Weights of a small contrastive audio-text model: encoder patch size 4, text encoder activation gelu.
Rows from block 5 of the audio encoder of a small contrastive audio-text model, named by matrix and row number. Each number is 128 + 32 x the weight over its row's rms, rounded and kept within 0 to 255. All counts start at 0.
After each channel's rows are labels from the 100 clips, of 14976, where the channel reaches its highest value: "strongest on" is what is common among them; "peak in band" is the frequency band that holds the peak. Only what is clearly more common there than usual is listed. The data: single notes of musical instruments (NSynth). In brackets: how many of the 100, against the usual share in percent.
# pw: pointwise conv (encoder.blocks.5.pw.weight, 128x128x1x1), inputs 0-127

pw.103 [ 84  95 171  81 101 154 133  80 123 118 158  98 112 111 163 106 122  79 106 159 114 162 135 121 134 183 138 146 119 117  64 146 178  97 125 122  91  54 121 109 176 173  93 136  91 113 109 154  99 205 166 128 150  74 137 113 126 197  89 102  78 161 140 118 141 153 155  98  90 154 116 126 157 164 108 159 144 131 120 153 160 107 119 250 125 161 193 132 131 150 182 143 105  62 101 138 105 163 104  86  80 149 142 120 142 132  99 113 159 160 131 126 161 149 132 161 116 155  97  98 131 145 104 178 122 113 146 101]
strongest on: acoustic (74 vs 32.5); mallet (67 vs 10.8); octave 5 (41 vs 16.2)
peak in band: 2000 to 4000 Hz (70 vs 25)

pw.119 [121 121 127 119 168 194  70  86 104  69 127 101 121 169 142  74  84 155 135  73 126  85 128 136 116  82  96 169  91 111  71 135 137 158 154 100 121 143 122 108 161 161  79 175 148 159 164 206 162 178  75 134  91 168 139 120 107 101 113 122  94 121 133 114 170 112  74  99 156  85 169 106 137  87 128 116 101 107 178  96 105 117 137 181  81  94 150  83 149  80 127 107 191 114 107 122  99  90 149 126 114 102  82 124 123  93 122  83 150 105 133  77 128 201 154 150 106 119 135  81 118 120 144  67 133 110 125 102]
strongest on: octave 5 (60 vs 16.2); pitch class D (50 vs 8.4); note: D5 (48 vs 1.4)
peak in band: 250 to 500 Hz (61 vs 6.2); 0 to 250 Hz (30 vs 12.5)

pw.5 [114  99 157 122 104 127 115  82  77  97 129 146 102 115 167 136 123 121 135 106 195 143 142  68 104 165 112 118 161 112 101 176 115 191 113 111  74 139 164  91 158 109 158 146 109 184  80 152 132 156 148 155 121 108  70 100 111 137 139 142 139 109 110 164 108  64 113 130 139 139 163 157 157 153 153  95 129 187 141 147 137 196 177 133  88  99  99  83 118 144 152  61 126 102 129 152 180 129 176 116 172  95  67 106 104 180 158  91 133 121  76 128 102  60  81 113 126  81 148 182 127 139 100  76 194 137 144 141]
strongest on: octave 6 (49 vs 11.7); octave 7 (47 vs 7.9); pitch class G# (32 vs 8.2); note: G#6 (29 vs 0.9)
peak in band: 1000 to 2000 Hz (64 vs 18.8)

pw.94 [ 92 151 103 143 204 130 101 161 136 143  88  84  24  96  72 128 126 145 123  91  89 141 108 147 119 122  84 139 146 194  80  85 106 131 139 150 107 170  94 151 138 126 110  68 162 116 120 175 126 148 149 104 137 125 188 156 108 156 162  87 159 142 123 113 132  83 133 110 119  60 134 133 119 106 111 124 127 109 148 124  72 128 202 103 116  44 104  71 140  91 122 110  90 132 178 108 161 112 139 157 151 111 108 121 131 155 118 161 181 198  72 159 109 131 123 143  86 139 117 126 139 149 116 100 166 163 116  72]
strongest on: bass (45 vs 21.8)
peak in band: 1000 to 2000 Hz (46 vs 18.8)

pw.117 [145 183 114  99 101 150 112  95  91 155  96 178 135  93 155 122 176 122 101  92 115 141  70  88 132 124 112 102  92 135 168 107 149 125 122 155 140  75  77 120 123 145 135 148 183 121 114 194 112 107 182 111 145 123 117 122 139  74 149 103 190 116 121 137 100 109  96 145 177 113  88 107  75  35 114 132  75 139 158 118 169 185  81 141 157 119 115 156 108 108 134 123 100 135 144 198 111 121  91  64  89 115 114 187 119 139 221 116  88 118 172 138 115  91 135 120  78 126 178 138  78 128 124 126 107 109  85 123]
strongest on: pitch class A# (54 vs 8.7); octave 6 (41 vs 11.7); note: A#6 (33 vs 0.8)
peak in band: 1000 to 2000 Hz (54 vs 18.8)

pw.37 [ 63  75 164 156 116 175 113 143 114  99 181 191  90 129 116 155 110 112  97 192  92 117 102 106 114 140 115  85 126 116  91 164 153  91 103 111 125  82  97 168 182 125  88 149 139 108 131 121 119  94 146 148 162 230 152 146 167 123 163 127 105 174 122 150  99 136 187 136 104 150 103  91 153 109 119 159 160 120 122 117 182 163  95 120 134 147 112 134 149 112 120  73  86  85 105 122 161 169 173 168 139 135 108 205  89 164 105 144 118 117 174 131  70  94  98 155  64 113 129  78  94 101 147 114 109 106  77 130]
strongest on: octave 6 (46 vs 11.7); pitch class F (34 vs 8.1)
peak in band: 500 to 1000 Hz (36 vs 12.5); 250 to 500 Hz (29 vs 6.2)

pw.88 [149 208  91 123 103  94 166 150 107 129 155 130 106 139 129 129 130  87 103 118 134  89 115 126 100  67  28 152 148 124 192 126  78 115  74 152 138 131 134  77 164 129 188 122 107 170 140  94 152  94 105  89 109 101 101 201 120 131 105 117 187 139 130 149 105 165 133 115  78 146 114 136 148 166 113  74 183 163  78  99  75 109 143 131 137  67 197 132 105 109 112 141 208 133  96 130 156 122 164 158  82 160 143 127 161 114 142  93 107 185 159 128 160 115 137 113 111  89 117 104 130 127 171 101 116 116  94 139]
strongest on: octave 5 (73 vs 16.2); pitch class F (37 vs 8.1); note: F5 (37 vs 1.4); note: A#5 (35 vs 1.3)
peak in band: 1000 to 2000 Hz (40 vs 18.8); 500 to 1000 Hz (39 vs 12.5)

pw.13 [115 136 110 138 137 174 139  98 131  70  63 102 157 103  92 109 152 119 113 155 141 142  69 117 187 199 137 109 160  70  91  76 106 116  72 136 221 139  93 114  67 119 128 126 142 145 141 160 121 124  80 125 108  97 148 110 163  75 150 106 123 140 151 153 111 132 137  90 116 161 149 104 112 176 125 145 105  84 135  99  81 144 117 145  83 101 132 106 112 125 143 161 149  75 148 184 100 162  94 139 130 109 115 156  70  77 102 119 150 148  94 185 110 154 116 199  75 159 118 115 139 131 184 101  99  51 139 128]
strongest on: bass (72 vs 21.8); synthetic (71 vs 31.1); octave 5 (38 vs 16.2); octave 7 (35 vs 7.9)
peak in band: 0 to 250 Hz (79 vs 12.5)

pw.32 [ 80 172 106 137 164 102 116 142 163 151 113 190 107 118 190 182  99 144  88 191 168 203 106  94 107 113 130 201 130 225 122 140 138  89 116 119 106 176 164 172 108 127 106 132 131  80 119 139 112 127 143 121 112 120 117 171  85 113  83 130 127  89 197 110 104 101 100 167 107  84 154 132 107 111 148  93 146  92 152 187 100 158 178 105  94 129 128 105 167  63 175 116 141 165 130 106 125  97 133 106  99 103 130 124  89 128 140 118 138 100 115  93 106  84 113 125  93 103 135 100  90  68 141  80 127 167  86 151]
strongest on: octave 5 (92 vs 16.2); pitch class D (91 vs 8.4); note: D5 (90 vs 1.4)
peak in band: 500 to 1000 Hz (95 vs 12.5)

pw.114 [ 95 119 136 119 111  98 156 183  95 157 212 117 148 164  97  85 129 127  87 117 130  92 104 161 146 169 123 118 134 107  95 137 129 132  97 132 139 151 131 196 155  67 113 119 170  88 172 123 109 222  90 170 171 103  98  90 116 180 123 184 141  86 116 154 184 148 136 127 130 152 121 139 118 145 113 170 112  65 125 109 205 135 110  79 115 142 138 158 158 157 133 109 126  86 184 116 122 123 147 150 109 131 107 121 156 149 160 173  62 158 160 175 119  46 133 110 117 127 128 135 119 116 132  79 208 120 108 105]
strongest on: octave 3 (48 vs 17); pitch class B (47 vs 8.6); note: B3 (42 vs 1.4)
peak in band: 500 to 1000 Hz (50 vs 12.5)

pw.118 [110 121 133  99  94  75  67 136 156 132 173 134 105 109 101 136 120 168 121 119 130  72 116 141 100 126 179 111 101 114 152 104 133 125 155 140  48 144 109 107 113 128 108 157  97 116  88  84 191 169 160 131 151 110 150 117 152 117 115 122  88 110 125  93  92  90 123 111 133  88 172 124 135 136  77  59 109  90 105 150  98 137 129 133 161 149  92  87 177 162  93  74 168 180 133 100  97 137 115 163 144 137 129  83  70  99 120 102 172 211  48 113  73 183 175 152 123 143 123  75 167 114  92 110 121 144 181 163]
strongest on: acoustic (89 vs 32.5); brass (79 vs 5.6); octave 2 (48 vs 14.2)
peak in band: 1000 to 2000 Hz (74 vs 18.8)

pw.81 [119 111 125 159  94 137 103 122 119 139  44 166 106 123 109 127 182 142 155  95 120 174 133  94  51 125 138 170 165 109 132  74 146 122  91 118  45 134 148 148 110 129 111 155 238 120  90 121 130  82  94 125 179 118 109 100  96  58  72 147 170 175 112 138 119  95 120 111 169  69 146 149 115  86 109 133  95 117 136 137 171 150  90 180  74 127 161 132 151  97 140 132 170 119 106 148 167 107 111 154 164 121 144 130 101 136  89 102 126  85 190  75  89 152 182 128  93 105 141 154 133 121 101 116 130 133 162 151]
strongest on: octave 2 (56 vs 14.2); pitch class F# (42 vs 7.7); note: F#4 (28 vs 1.4); note: F2 (27 vs 1.2)
peak in band: 0 to 250 Hz (100 vs 12.5)

pw.96 [145 122 112 119 145 123 119  96  98  85 101 122 157  97 127  76 156 156 178 119 145 173  72  97  35 132  97 130 140  98  82 130  97  62 116 133 157 129 137 141 122 106 188  93 136 212 148 110  56 131 168  73 109  63 106 104 132 178 123 141 171 168 166 133 120 177 127 109 115 128  98 160 149  86 140 160 151 113 121  81 108 118  66  98 116  33  90 115 104 119 111 120 123 151 113 146 138 103  91 170 151 133 163  68 195 164 126 106 129 159  93 137 133 126 158 100 134 118 144 148 103 119 142 110 152 154 161  93]
strongest on: octave 6 (49 vs 11.7); pitch class G# (28 vs 8.2); note: G#6 (25 vs 0.9)
peak in band: 1000 to 2000 Hz (48 vs 18.8)

pw.50 [164 150 132  93 130  91  87  92 116  87 112  95 128 100  73 165 146 157 152 113 133 148 113 129 135  82 171 131 124 176 141 175 109 141 180 109 135 109 138 126 126 141 132 152 169  95 160 104 113 162  89  78 136 172 127 143 131 139  93 142  84 156 136  92  89 130 219 103 156 151 161 131 131  78  95 217  96  93  88 111 167 176 153 112 144 168 117 133  97 119 163 151 130 108  22 119  97  67  99  88  81 176 158 119 100 122 114 143 156 100 117  95 126 111 118 138 149 122 155 209 117  83  90 116 148 102  99  95]
strongest on: electronic (72 vs 36.4); octave 3 (56 vs 17); pitch class A# (49 vs 8.7); note: A#3 (40 vs 1.5)
peak in band: 1000 to 2000 Hz (86 vs 18.8)

pw.108 [150  72  98  71 130 137 141  93 137 136 108 103 148 166 117 140 112 130 151 168 122  82 139  84 122 137 105 187 151 165  87 154 155 123 127 140 131  28 132  64 129 181 107 151 124 121 111 138 169 186 139 123 166 150  99 124  99 201  77 106 120 110  91 181 119 143 149 139  98 165 113  83 168 145 114  83 141 165 126 179 111  73  70 168 104  98 112 134  99 173 122 130 122 114 127 141 138 199  90 126 124 129  73  82 141 104 133  78 166 170 149  82 124 100 106 122  84 187 150 132  91 117 102 174 133 126 185 125]
strongest on: keyboard (51 vs 15.5); mallet (37 vs 10.8)
peak in band: 1000 to 2000 Hz (51 vs 18.8)

pw.4 [157 128 157  95 131 133  78 187 118 108 174  84 162 169 124 184 181  94 184 131 103  83 153 115 118 126 115 153  80 163 138 115 214  98  85 124 139 105 143 122 109 158 123 142 108 118  74 117 158 102 107 115 180  89 121 154 167 127 125 148 121 144 118 124 164 142 128 147 143  78 123 124  78 116  99 101 104 137  95 141 157 129 224 100 133 166 126 120 191  71 129 146 128 124 109 112 164 152 117 116 156 127 130 119 114 118 125  65 129 153 154 199  84 129 198  68 146 179 114 125 201 140  78 102 131  85  91 155]
strongest on: acoustic (100 vs 32.5); brass (68 vs 5.6); octave 5 (58 vs 16.2); instrument family: flute (25 vs 3.1)
peak in band: 2000 to 4000 Hz (73 vs 25)

pw.46 [133 188 151 134  78 130 110 113  63 110 179 156 136  91 174 127 145 141 110 111  83 172 140 108  98 110 136 222 207 151  84 145 110 112 159 128 114 130 133 107 123 126 140 120 121 106 116 104 197 129 104  68 156 115 140 146 107 130 108 114  84  85 173  98 123 131 114 137 100  88 161 194 158 122 130 160 149 161 118 126 179 192 116 105 138 128  73 164 137 108 106  83 122 129 112 107 106  53 215  83 165 168 105 109  96 126 122 151 168 135  78  93 123 149  92 124 142 105 122 132 114 165 203 124 127 131 116  84]
strongest on: octave 5 (66 vs 16.2); pitch class: A# (40 vs 8.7); pitch class F (39 vs 8.1); note: F5 (32 vs 1.4)
peak in band: 1000 to 2000 Hz (47 vs 18.8); 500 to 1000 Hz (35 vs 12.5)

pw.93 [196 182 147  92 148 121 134 128 124 146 111 103 118 128 118 158  54 148 107  93 185 165 118  98 161 118 162  67 127  73 104 169 133 183 132 162 104  84 137  69 189 101 130 122 131 121 132 154 186 169 110 127 109 131 129 181 109 117 179 124 100 150 140 159 122  98 191 185 128 124  96 122 116 141 132 104  95 144 192 123  96 168 167  67 119 136 150 148 176 113 172 153 133 144 146 119 124  79 114 194  92  98 149 163 120 126 107 101  57 152 158 131 179 102 202 123 137 162 116 120  87 107 118 132 133 140 106  73]
strongest on: pitch class F (59 vs 8.1); octave 3 (59 vs 17); note: F3 (45 vs 1.4); organ (30 vs 11.8)
peak in band: 250 to 500 Hz (61 vs 6.2)

pw.85 [127 109  77 177 147 115 135 159 122 115 125 107 134 155  90 135 131 144 158 133 127  96 127 148 148 126  62  78 200 144 195  66 131 105 141 167 116  94 136 210 125 124 112 154 110 112 107 166 113 154 110 102  86 191 124 147 131 112 111 184 139 153 132  77 157 105 129 105  94  96  97 122 119 181 112 118 133 169 149 120  78  77 135 102 144 175  87 112 144  96 122 171 130 133 157  56 138 130 122 149  87 141  89 131 144 141 133 182 133 112 175 116  78  98 107  69  48 127  87 193 113 110  88 200 116 162 124 144]
strongest on: electronic (66 vs 36.4); octave 1 (31 vs 12.1)
peak in band: 500 to 1000 Hz (40 vs 12.5)

pw.113 [107 167 114 199 119 128 138  91 103 157 101 104  93  86  93 100  73 100 114 163  53  80 190 133  93  37 158  81 151 102 136 145 104 146 114  76  88 121 135 106 134 105 165 152 167 145  70 133  89  91 124 116 170  85  81 104 128 122 163 138 121  85 116 137 132  90 123 107  73 148 104 106 106 122 163  94 140 155  61 159 135 126 138 110 135 108 100 133 109  81 153 124 139  92  86 181 158 129 138 125 158  62 106 197 117  86 129 151  91 195 173 115 113  84 109 162 124 136 129 165 137  96 137 154 122 133 156 131]
strongest on: octave 7 (58 vs 7.9); keyboard (46 vs 15.5); octave 6 (42 vs 11.7); note: E7 (26 vs 0.6)
peak in band: 1000 to 2000 Hz (76 vs 18.8)

pw.122 [ 66 130 111 112  91  87 110  83 139 133 109 119 127 133 117 153 151  72 159 138  86 138 178 113 177 139  62  50 137 143 121 108 157 149 155  93  79  58 114 162 127 144  72  91 130 114 116  84 147 128 139 139 123  68 132  78 114  96 123 147 142 121 124  72  99 122 163 108  52  92 139 131 127 155 129 113 194  31 169 142 127 101 126 162 135 143 138 138 108  48 142  93 126  89 127 158 130 113  98  98 131 112 124 130  90  74 122  75 135 159  88 129 138 141 171 109 126 127  73  94 179 137 125 129 120 104  91  71]
strongest on: octave 2 (91 vs 14.2); pitch class F (53 vs 8.1); note: F2 (48 vs 1.2)
peak in band: 0 to 250 Hz (99 vs 12.5)

pw.61 [ 94 162 104 115  55 147  89  81 103 115 134 116 140 207 140 115 118 101  86 118 134 135 111 151 185 128  74  94 117 143 127 140 165 133 100 200 184 125 151 163 106 125 197  77 146 121  92 145  92  97 139 115 124 122 113  98 113 104 162 130 191 142 131 142 121 115 134  91 117 119 163  88 141  99 156 117  99 135  59 138 157 120 113 138 221 104 122 114 178 182 139 136 116 127  81 128 116  83 145 158 114 164  98 137 114  82 123  80 116 166 103 112 138  93 153 113 171 155 153 194 127  94  93 120 231 115 133 134]
strongest on: acoustic (79 vs 32.5); vocal (53 vs 4.7); brass (27 vs 5.6)
peak in band: 2000 to 4000 Hz (64 vs 25)

pw.8 [ 98  60  82 121 107 130 139 108 120 136 133 146 173 138  78 127 141 115  97 177 124 141  78 169 187  94 182 192 163 113 123  86 146 145 108 101 115  99 137 138 194 174 133 106 204 102 129  88 119 121 148 115  86 170 117 163 156 145 100 116 162 128 187  67  99 138 154 151 140  94 151 145 151  87 120  88 116  80 130 213 195 168 110 161 110 112 171 119 100 141 154 141 134 134 136 159 118 141 123  97 120 117  95 112 157 167 102 131 216 118 198 143 147 124 131  83 161  92 138 136  82 114 112 137  95 148 152  93]
strongest on: pitch class C (83 vs 9.1); octave 4 (63 vs 17.2); note: C4 (60 vs 1.4)
peak in band: 0 to 250 Hz (64 vs 12.5)

pw.109 [187 159 118 163 103 131 125 141 156  85 134 144  87 156 112 100 110 180 124 155 166 102  83 161  81 150  79 155 141 137 107 184  94 171 146 179 130 113 108 165 117 202 187 143 118 162 116 122 132 105 134 195  83 127 145 102 117 123 107 158 136 129 154 182 158  65 171 151 123 108 158 105 165 142 172 123 128 163 123 146 109 106 207  85 122 148 129 149 128  90 158 124 138 132 144 164 100 111 144  99 113 193 151 137 123 142 169 141 192 150 127 112 138 170 119 153  65  70 151 223  89 101 107  99 126 173 129 124]
strongest on: octave 5 (50 vs 16.2); keyboard (40 vs 15.5); pitch class D# (31 vs 8.3)
peak in band: 500 to 1000 Hz (49 vs 12.5)

pw.36 [162 167  74 147 115 148 231  86 153  95 147 137 109 112 113 134 162  72 104 142 124 158 168 142 135 139 150 115  51 119 177 158  99 131 145 141 116 140 148 135  53 141 160  78 144 153 129 139 136 150 114 153 160  95 156 104 111  89 139 119 135 166 136 104 142 115 113 135 109  86 116 163 120 132 122 113 149 126 166 118 126 104 129 120 109  50 132 193  71 145 140 137 173 101 173 109 110 135 127 111 142 203 109  70  97  84 154 190 147 121 120 118 211  58  98  76  98 130  86 149 140  76 120 126 155 180 108 128]
strongest on: pitch class A# (98 vs 8.7); octave 3 (89 vs 17); note: A#3 (89 vs 1.5)
peak in band: 0 to 250 Hz (99 vs 12.5)

pw.106 [132 126 156 115  85  95 202  89 132 135 134 147 180 154  86  99  65 123 151 115 193 117 117 186 132 144 141 185 156 135  94 118 153 147 152  85 153 117 104 131 125 113 213 131 147 110 146  70  99 120 136 142 104 108  85  86 124  77 118  93 108 159 135  72 150  68 147  90 132 192 140 160 131  75 126  96 112 119 133  79  76 128 100 143 131 170 151 187 123  76 125 145  79 120 111  73 195 107  62 111 102 134 120 130 108 133  80 101  95 104 131  99 113 111 156 195 116 104 110 120 131 138 101 121  81 172 143 111]
strongest on: octave 7 (53 vs 7.9); octave 6 (40 vs 11.7); pitch class G# (26 vs 8.2); note: G#6 (25 vs 0.9)
peak in band: 2000 to 4000 Hz (57 vs 25)

pw.26 [ 95  79  92 119 117 111 148 118 131 162 179  86 116 161 118 168 142 128 198 154 174 164  67 167 173 146 138 114 149 172 143  42 136 102  86  75 150 163 123 129 112 158 115 126 118 159 131 146 145  92 179 110 131 145  73 122 113  71 125 131  96 150 185 177 111 101 101 133 109 149  82 145 156 141 128 138 102 114 118 146 179  93 164 126  69 151 177 132 158 131  70 177  72 122 128  96 147  84 120 121 204 179  98 169 150 182 105 139 113 109 113 116 113 172 107 122 160  89 104 125 137  79 131  85  92 142 106 163]
strongest on: pitch class C (45 vs 9.1); octave 6 (41 vs 11.7); octave 7 (30 vs 7.9); pitch class G# (26 vs 8.2)
peak in band: 1000 to 2000 Hz (40 vs 18.8)

pw.91 [ 96 132 107 104 108 122 145  93 175 113 125 158 106 148 151  99 122  73 106 124 126  92  99 108 128 115  80 157 115 112 176 147  87 104  79 122 128  77 135 139 118 134 125 170 154 154 163 115 160  90 102 112 141 107 102 132 156 158 138 195 124 183  47  70 112 157 162 146 175 146 178 100 125 135  89  87 134 191 136 121 125 113 110 137 120 153 126 162 196  62  72 147 142 129 158 187 116 178 136 107 176 186 183 140 239 128 165 107 115 123 121 195 137 126 142 131 108 154 139 135 149 146 148  83  92 101 135 120]
strongest on: electronic (97 vs 36.4); organ (96 vs 11.8); octave 2 (49 vs 14.2); octave 1 (36 vs 12.1)
peak in band: 2000 to 4000 Hz (79 vs 25)

pw.63 [165 171 106 131 147 114 110 131 196 144  68 111 147 149  98 110 133 125 104 114 179 122 139 101 148 129  94 101 144 166  97  65 117 129 124 111  53  78 116 102  88 183 173 128 112 130  56 142 124 132  69 123 121 129  95 139 133 111 167 188 135 130 104  33  86 122 117 124  99 157  86 100 180  60 154 116 130  90 150 105  89 107 100  60 146 118 120 123 166 101  99 111 120  95 152 163 135 159 123 118 132 130 146 106  91 157  72 165 111 106 164  97 113 152 128  93 106 143 189 108 161  99 161 198 145 146 158  86]
strongest on: electronic (68 vs 36.4); keyboard (54 vs 15.5); velocity: 25 (41 vs 19.1)
peak in band: 2000 to 4000 Hz (67 vs 25)

pw.65 [ 85 131 106 158 164 150 139  65 101 138  92 137  97  81 122 141 128 121 156 125 142 178 111  56 168 104 191 102 149 143 115 114  88 105 103  91 150 138 107 158 122 153 146 157 148 185 185  72 171 131  97 120 137 112 160 145 175 130 104  97  90 175 135 132 151 116  95 105 157  92 135 155  86 116 113 111 120 118 146  94 108 101 172 120 114 144 118  69 146 143 156  85 117 186 157 164  81 117 135 132 125  93 197 128 181 126 149 112 190 208  83  90 100  82 124  68  49 133 139 123 127  96 124 132 155 119 101 186]
strongest on: electronic (99 vs 36.4); organ (86 vs 11.8); octave 2 (51 vs 14.2); octave 1 (37 vs 12.1)
peak in band: 2000 to 4000 Hz (78 vs 25)

pw.41 [154  96 139 136  67  93 163 120  73  83 123 106 114  93 149  74  85 157 154 105 178 116 165  89 107  85 129 152 133 106 106  51 121 192  93 103 193  65 142 106  89  96 131 136 123 150 111 146 108 137 125 180 153 106 146 133 118 133 126  79  55  97  75 130 131 163 106 149  84 131 185 117 101 100 128 125 147 114  96  99 157  87 112 153  72 129 115 128 127 131 125 163 141  99  97 138 139 120 112 142  88 154 128 121 129 192 102 101 110 164 153 182 157 109 109 151 128 131 157  74 164 222  81 132 141 144 182  84]
strongest on: octave 3 (72 vs 17); pitch class G (69 vs 7.8); note: G3 (66 vs 1.5)
peak in band: 250 to 500 Hz (67 vs 6.2); 0 to 250 Hz (31 vs 12.5)

pw.18 [125  80 144 141 107 172 133 123 145 124 127 128 145  55 118 121  77 118 168 150 177 159 160  98 152 157 146 127 183 130 140  82 148 120  82 127  72 125  61 165 159  90 109 179 156 105  98  88 143 118 167 111 115 108  83 130 128 117 131 127 133  98 192 117  81 146 114 186 192 170 180 130 119  98 134 142 104 118  87 185 126  91 140  96  65  95 105  85 106  93  99 109 147 119  95 105 152 181 105 143 187 128 146  83 110 120 135 179 139 177 138 134 131  87 101 102 144 109 146 106 157 230  84 100 166 124 131 129]
strongest on: pitch class C (62 vs 9.1); octave 4 (49 vs 17.2); note: C4 (42 vs 1.4)
peak in band: 0 to 250 Hz (62 vs 12.5)

pw.76 [ 78  75 107 144 118 111 149 155  84 100 102 138 143  80 135 142  94 140  67 191 141 160 151 161 148  70 186  91 127 110 137 199  76 108  45 105  98  86 144 133 231 171 141  55 119 143 124 113 129 122  74 191 108 115 111 165 137 128  99 155 190 120 126 128  96 147 153 114 110 166 125 128  96 121 120  87 115 153 170 136  83 175 173 139 147 136  80 119 133 102 176 128 129 113 123 145 134  86 165 143 112  95 154 107 146  90  81 135 107 111 129  83 115 121  84 121  92 142 159  99 136 126 132 110  88 115  79 111]
strongest on: pitch class G (41 vs 7.8); octave 3 (39 vs 17); note: G3 (25 vs 1.5)
peak in band: 0 to 250 Hz (57 vs 12.5)

pw.44 [132 158  96  95 149  71  74 149 111  94 122 100 106 146 156 148 134 147 143 159 131 129  65 141 112 104 118 102 133 107 173 184 113  98 148  94  90 139 219  96 135 145 116 122 171 126 138 149 125 127 104 166 124 128 113 169  84 132  94  98 172 142  90 140 143 194 123  82 146 139 185 115  63 142  97 114 180 101 107 132 136 138 135 138 170 139 138  85 165 162 152 141 149 177 123 162 151 103 147 126  87  65 117  99  75  84  96 163  85  90 179 111 209  98 123 134 170 143 143  82  91 126 183 111 119 123  49 125]
strongest on: octave 2 (77 vs 14.2); keyboard (39 vs 15.5)
peak in band: 0 to 250 Hz (100 vs 12.5)

pw.15 [147 122 116 162  63 107 125 132  63 117 112 120 136 128 136  82  93 100  73 117  72 109  87  91  59 105 128 114  91 103 162 123 157  93 137 153 134 147 130 142 111 108  94 148 153 169 177 128 175 111 124  84 119 151 117 141 146 148 150  96 139  77 138 113 130 103 149 169 117 167 138  95  42 175  98 154 130 135 172  99  92 149 145 119 140 126 186 184 145 117 115 149  66 168  42 115 186 106  95 109 188  88 104 132 141 148 134 124 154 127 113 128  99 124  70 145 113 138 160 187 200  97 107  89  76 159 124 133]
strongest on: octave 7 (32 vs 7.9)
peak in band: 1000 to 2000 Hz (60 vs 18.8)

pw.98 [152 174 157  76 130 123 126  86 149 126 110 156 148  99 124  77 100 139  98 141  86 164 157 140  65  92 126 170 125 145 130  70 103 157  80  73 121  86 153 112 115 142 118 129 146 149  92 195 153  62 127 110 138  68 125  72  85 102 187 164 148 134 143  53 154  93 122 157 131 186 128 113  84 127 105  97 112  68 104 114 149 102  94 100 136 114 108 167 187 157 177 162 183 142 184 111 101 129 128 107 119 124 176 135 203 108  86 144 140 144 144  84 100 110  91  92 136 156  84 147 132 166 113 101 132 104 112 127]
strongest on: electronic (82 vs 36.4); organ (61 vs 11.8); octave 2 (43 vs 14.2); octave 1 (32 vs 12.1)
peak in band: 1000 to 2000 Hz (54 vs 18.8)

pw.123 [128 130 126 186 134  99 116  94 137 133 102  83 102 131 106  75 128  66 129 116 148 142 155 139 142 165  88 136  70 125 177 146 155 116 151  87  90 169 133 108 121 116 142  97 143 160 115 213 142 125 110 130 118  98 130 138  98 114  84 160 160 128 101  92 167 108 130 199  67 129 107 167 183 122 109 143 126 153 146 110 133 144  93 127 178  85  50 164 132  75  88  68 154  96 141 129 133 151 182 117 136 143 140 127 167 180 105  52  86  84  78 132 121 167 111 188 113 153  81 141 156 160 157 145  58 118 151 129]
strongest on: pitch class C# (87 vs 8.3); octave 4 (77 vs 17.2); note: C#4 (72 vs 1.5)
peak in band: 500 to 1000 Hz (95 vs 12.5)

pw.77 [135 111  80 141  82 134  96 136 166 113 165 108 159 141 151 152  98 126 158 117  74 152 117  90  71 118 103 187 155  88 121  51 142 117  33 127 107 153 152 117 123 142 160 135 241 134  88 116 149 158 120 148 100 107 121 134 130 149 127 136  78 123 109 104  83  81 155  79 175 117 175 150  92 142 140 117 118 135  73 136 146 139 161 108 164 107 150 149  79 148 107 154 120 102 107 175 128 168 135  96 155 134 145 175 104 110 118 146  33 117 123 126 147 156  94 100  62  77  73 106 146 131 148 141  82 105 126 118]
strongest on: pitch class C# (53 vs 8.3); octave 5 (47 vs 16.2); note: C#5 (27 vs 1.4); note: C#4 (26 vs 1.5)
peak in band: 0 to 250 Hz (99 vs 12.5)

pw.86 [120 147 122 160 172  93 162 102 121 101 126  98 174 101 125 177  82 102  76 134 106 167 133 130  89 106 121 118 127 144 165  26 148 162 127 115 129 152 103 128  88  85 215  73 145 109 122 141 159 133 100 184 157 160 179  99 172 158 119  86  73 110 110  37 117 105 156 163 139 150 170 115 129  54 149 116  80 113 128 144 114 143 134  93 123 112 120 124 167  88 120 117  86 139 194 127 179 121 149 122 120 141 101 169  91 114  95 126  78 120 140 110 170 107 159  91  87 131 104 122  76  91 101 140 176 138 138 129]
strongest on: electronic (66 vs 36.4); octave 1 (57 vs 12.1); brass (28 vs 5.6)
peak in band: 1000 to 2000 Hz (73 vs 18.8)

pw.20 [120 117 159 141 107 128 160 117 134 136  68 127 188 126  83 180 151 175 169 163 114 138  99 137 142 112 115 178 125 134 157 102 101 109  76 115 196 159 121 151 133 171  89 105 104 159  91 110 156 163 161 126 180 102  84  90  89 184 151  93 134 139 125 145 134 119 208 121 105 165 197 128 131 155 111 117  88  65  97 185 137  72  92 167 121 168 155 121 160 151 162 167 167 106 136 104 157 123 137  64 111 177 123 141 123  77 107 179 195 137 115 169  68 169  97 159 152 127 131 141 147 116  85 133 123 107 125 143]
strongest on: pitch class A# (44 vs 8.7); octave 7 (32 vs 7.9); guitar (30 vs 13.1); octave 6 (28 vs 11.7)
peak in band: 1000 to 2000 Hz (40 vs 18.8)

pw.49 [ 97  97  97 183 137  79 152 181 111 180 119 121 122 152 118 119 138  86 111 161 142 165 101 126 136  88 133 132 151 105 133 126 107 141 169 117 101 105  64 146 144 116 118  89 100 118  74 121  94 131 157 110 112  97  97 132 106 184 143 119 152 121 108  93 153 225 103 142 147 147 213 151  96  66 176 158 119  76 116 170 149  97 133 145 132 172 160 187 121  89 118 105  63 159  82 106 162 102 174 151 158 137  99 111 153 155 125 109  95  67 114 115 118  92 132 167 110 152 103  95 130 129  76 122  92 217 157 116]
strongest on: pitch class C (40 vs 9.1); octave 7 (38 vs 7.9)
peak in band: 0 to 250 Hz (42 vs 12.5)

pw.16 [110  82 155 178 115  72  82 145  95 124 163 140 219  77 105  69 139 182 110 105 115 187 104  75 107  90 138 126  96 170  72  87  93 108 148 200 107  86 122 170 111  80 133 178 142 125 147 123 145  79 107 149 140 134 101  91 142  75 127  90 120 108 112 152 157 105  97 116  81 100 134 175  88 129 125 114 139 103 169  59 143 118 165 153 107 146 126 111 163  71 121 195 109 152 100 137 136 130 150 147 134 133  80 139  82 141 121 103 144 149  88 148  99 126 178 176 156 110 123  80 143 127 144 103 106 124 179 125]
strongest on: octave 2 (71 vs 14.2); pitch class F (38 vs 8.1); pitch class F# (32 vs 7.7); note: F2 (29 vs 1.2)
peak in band: 0 to 250 Hz (98 vs 12.5)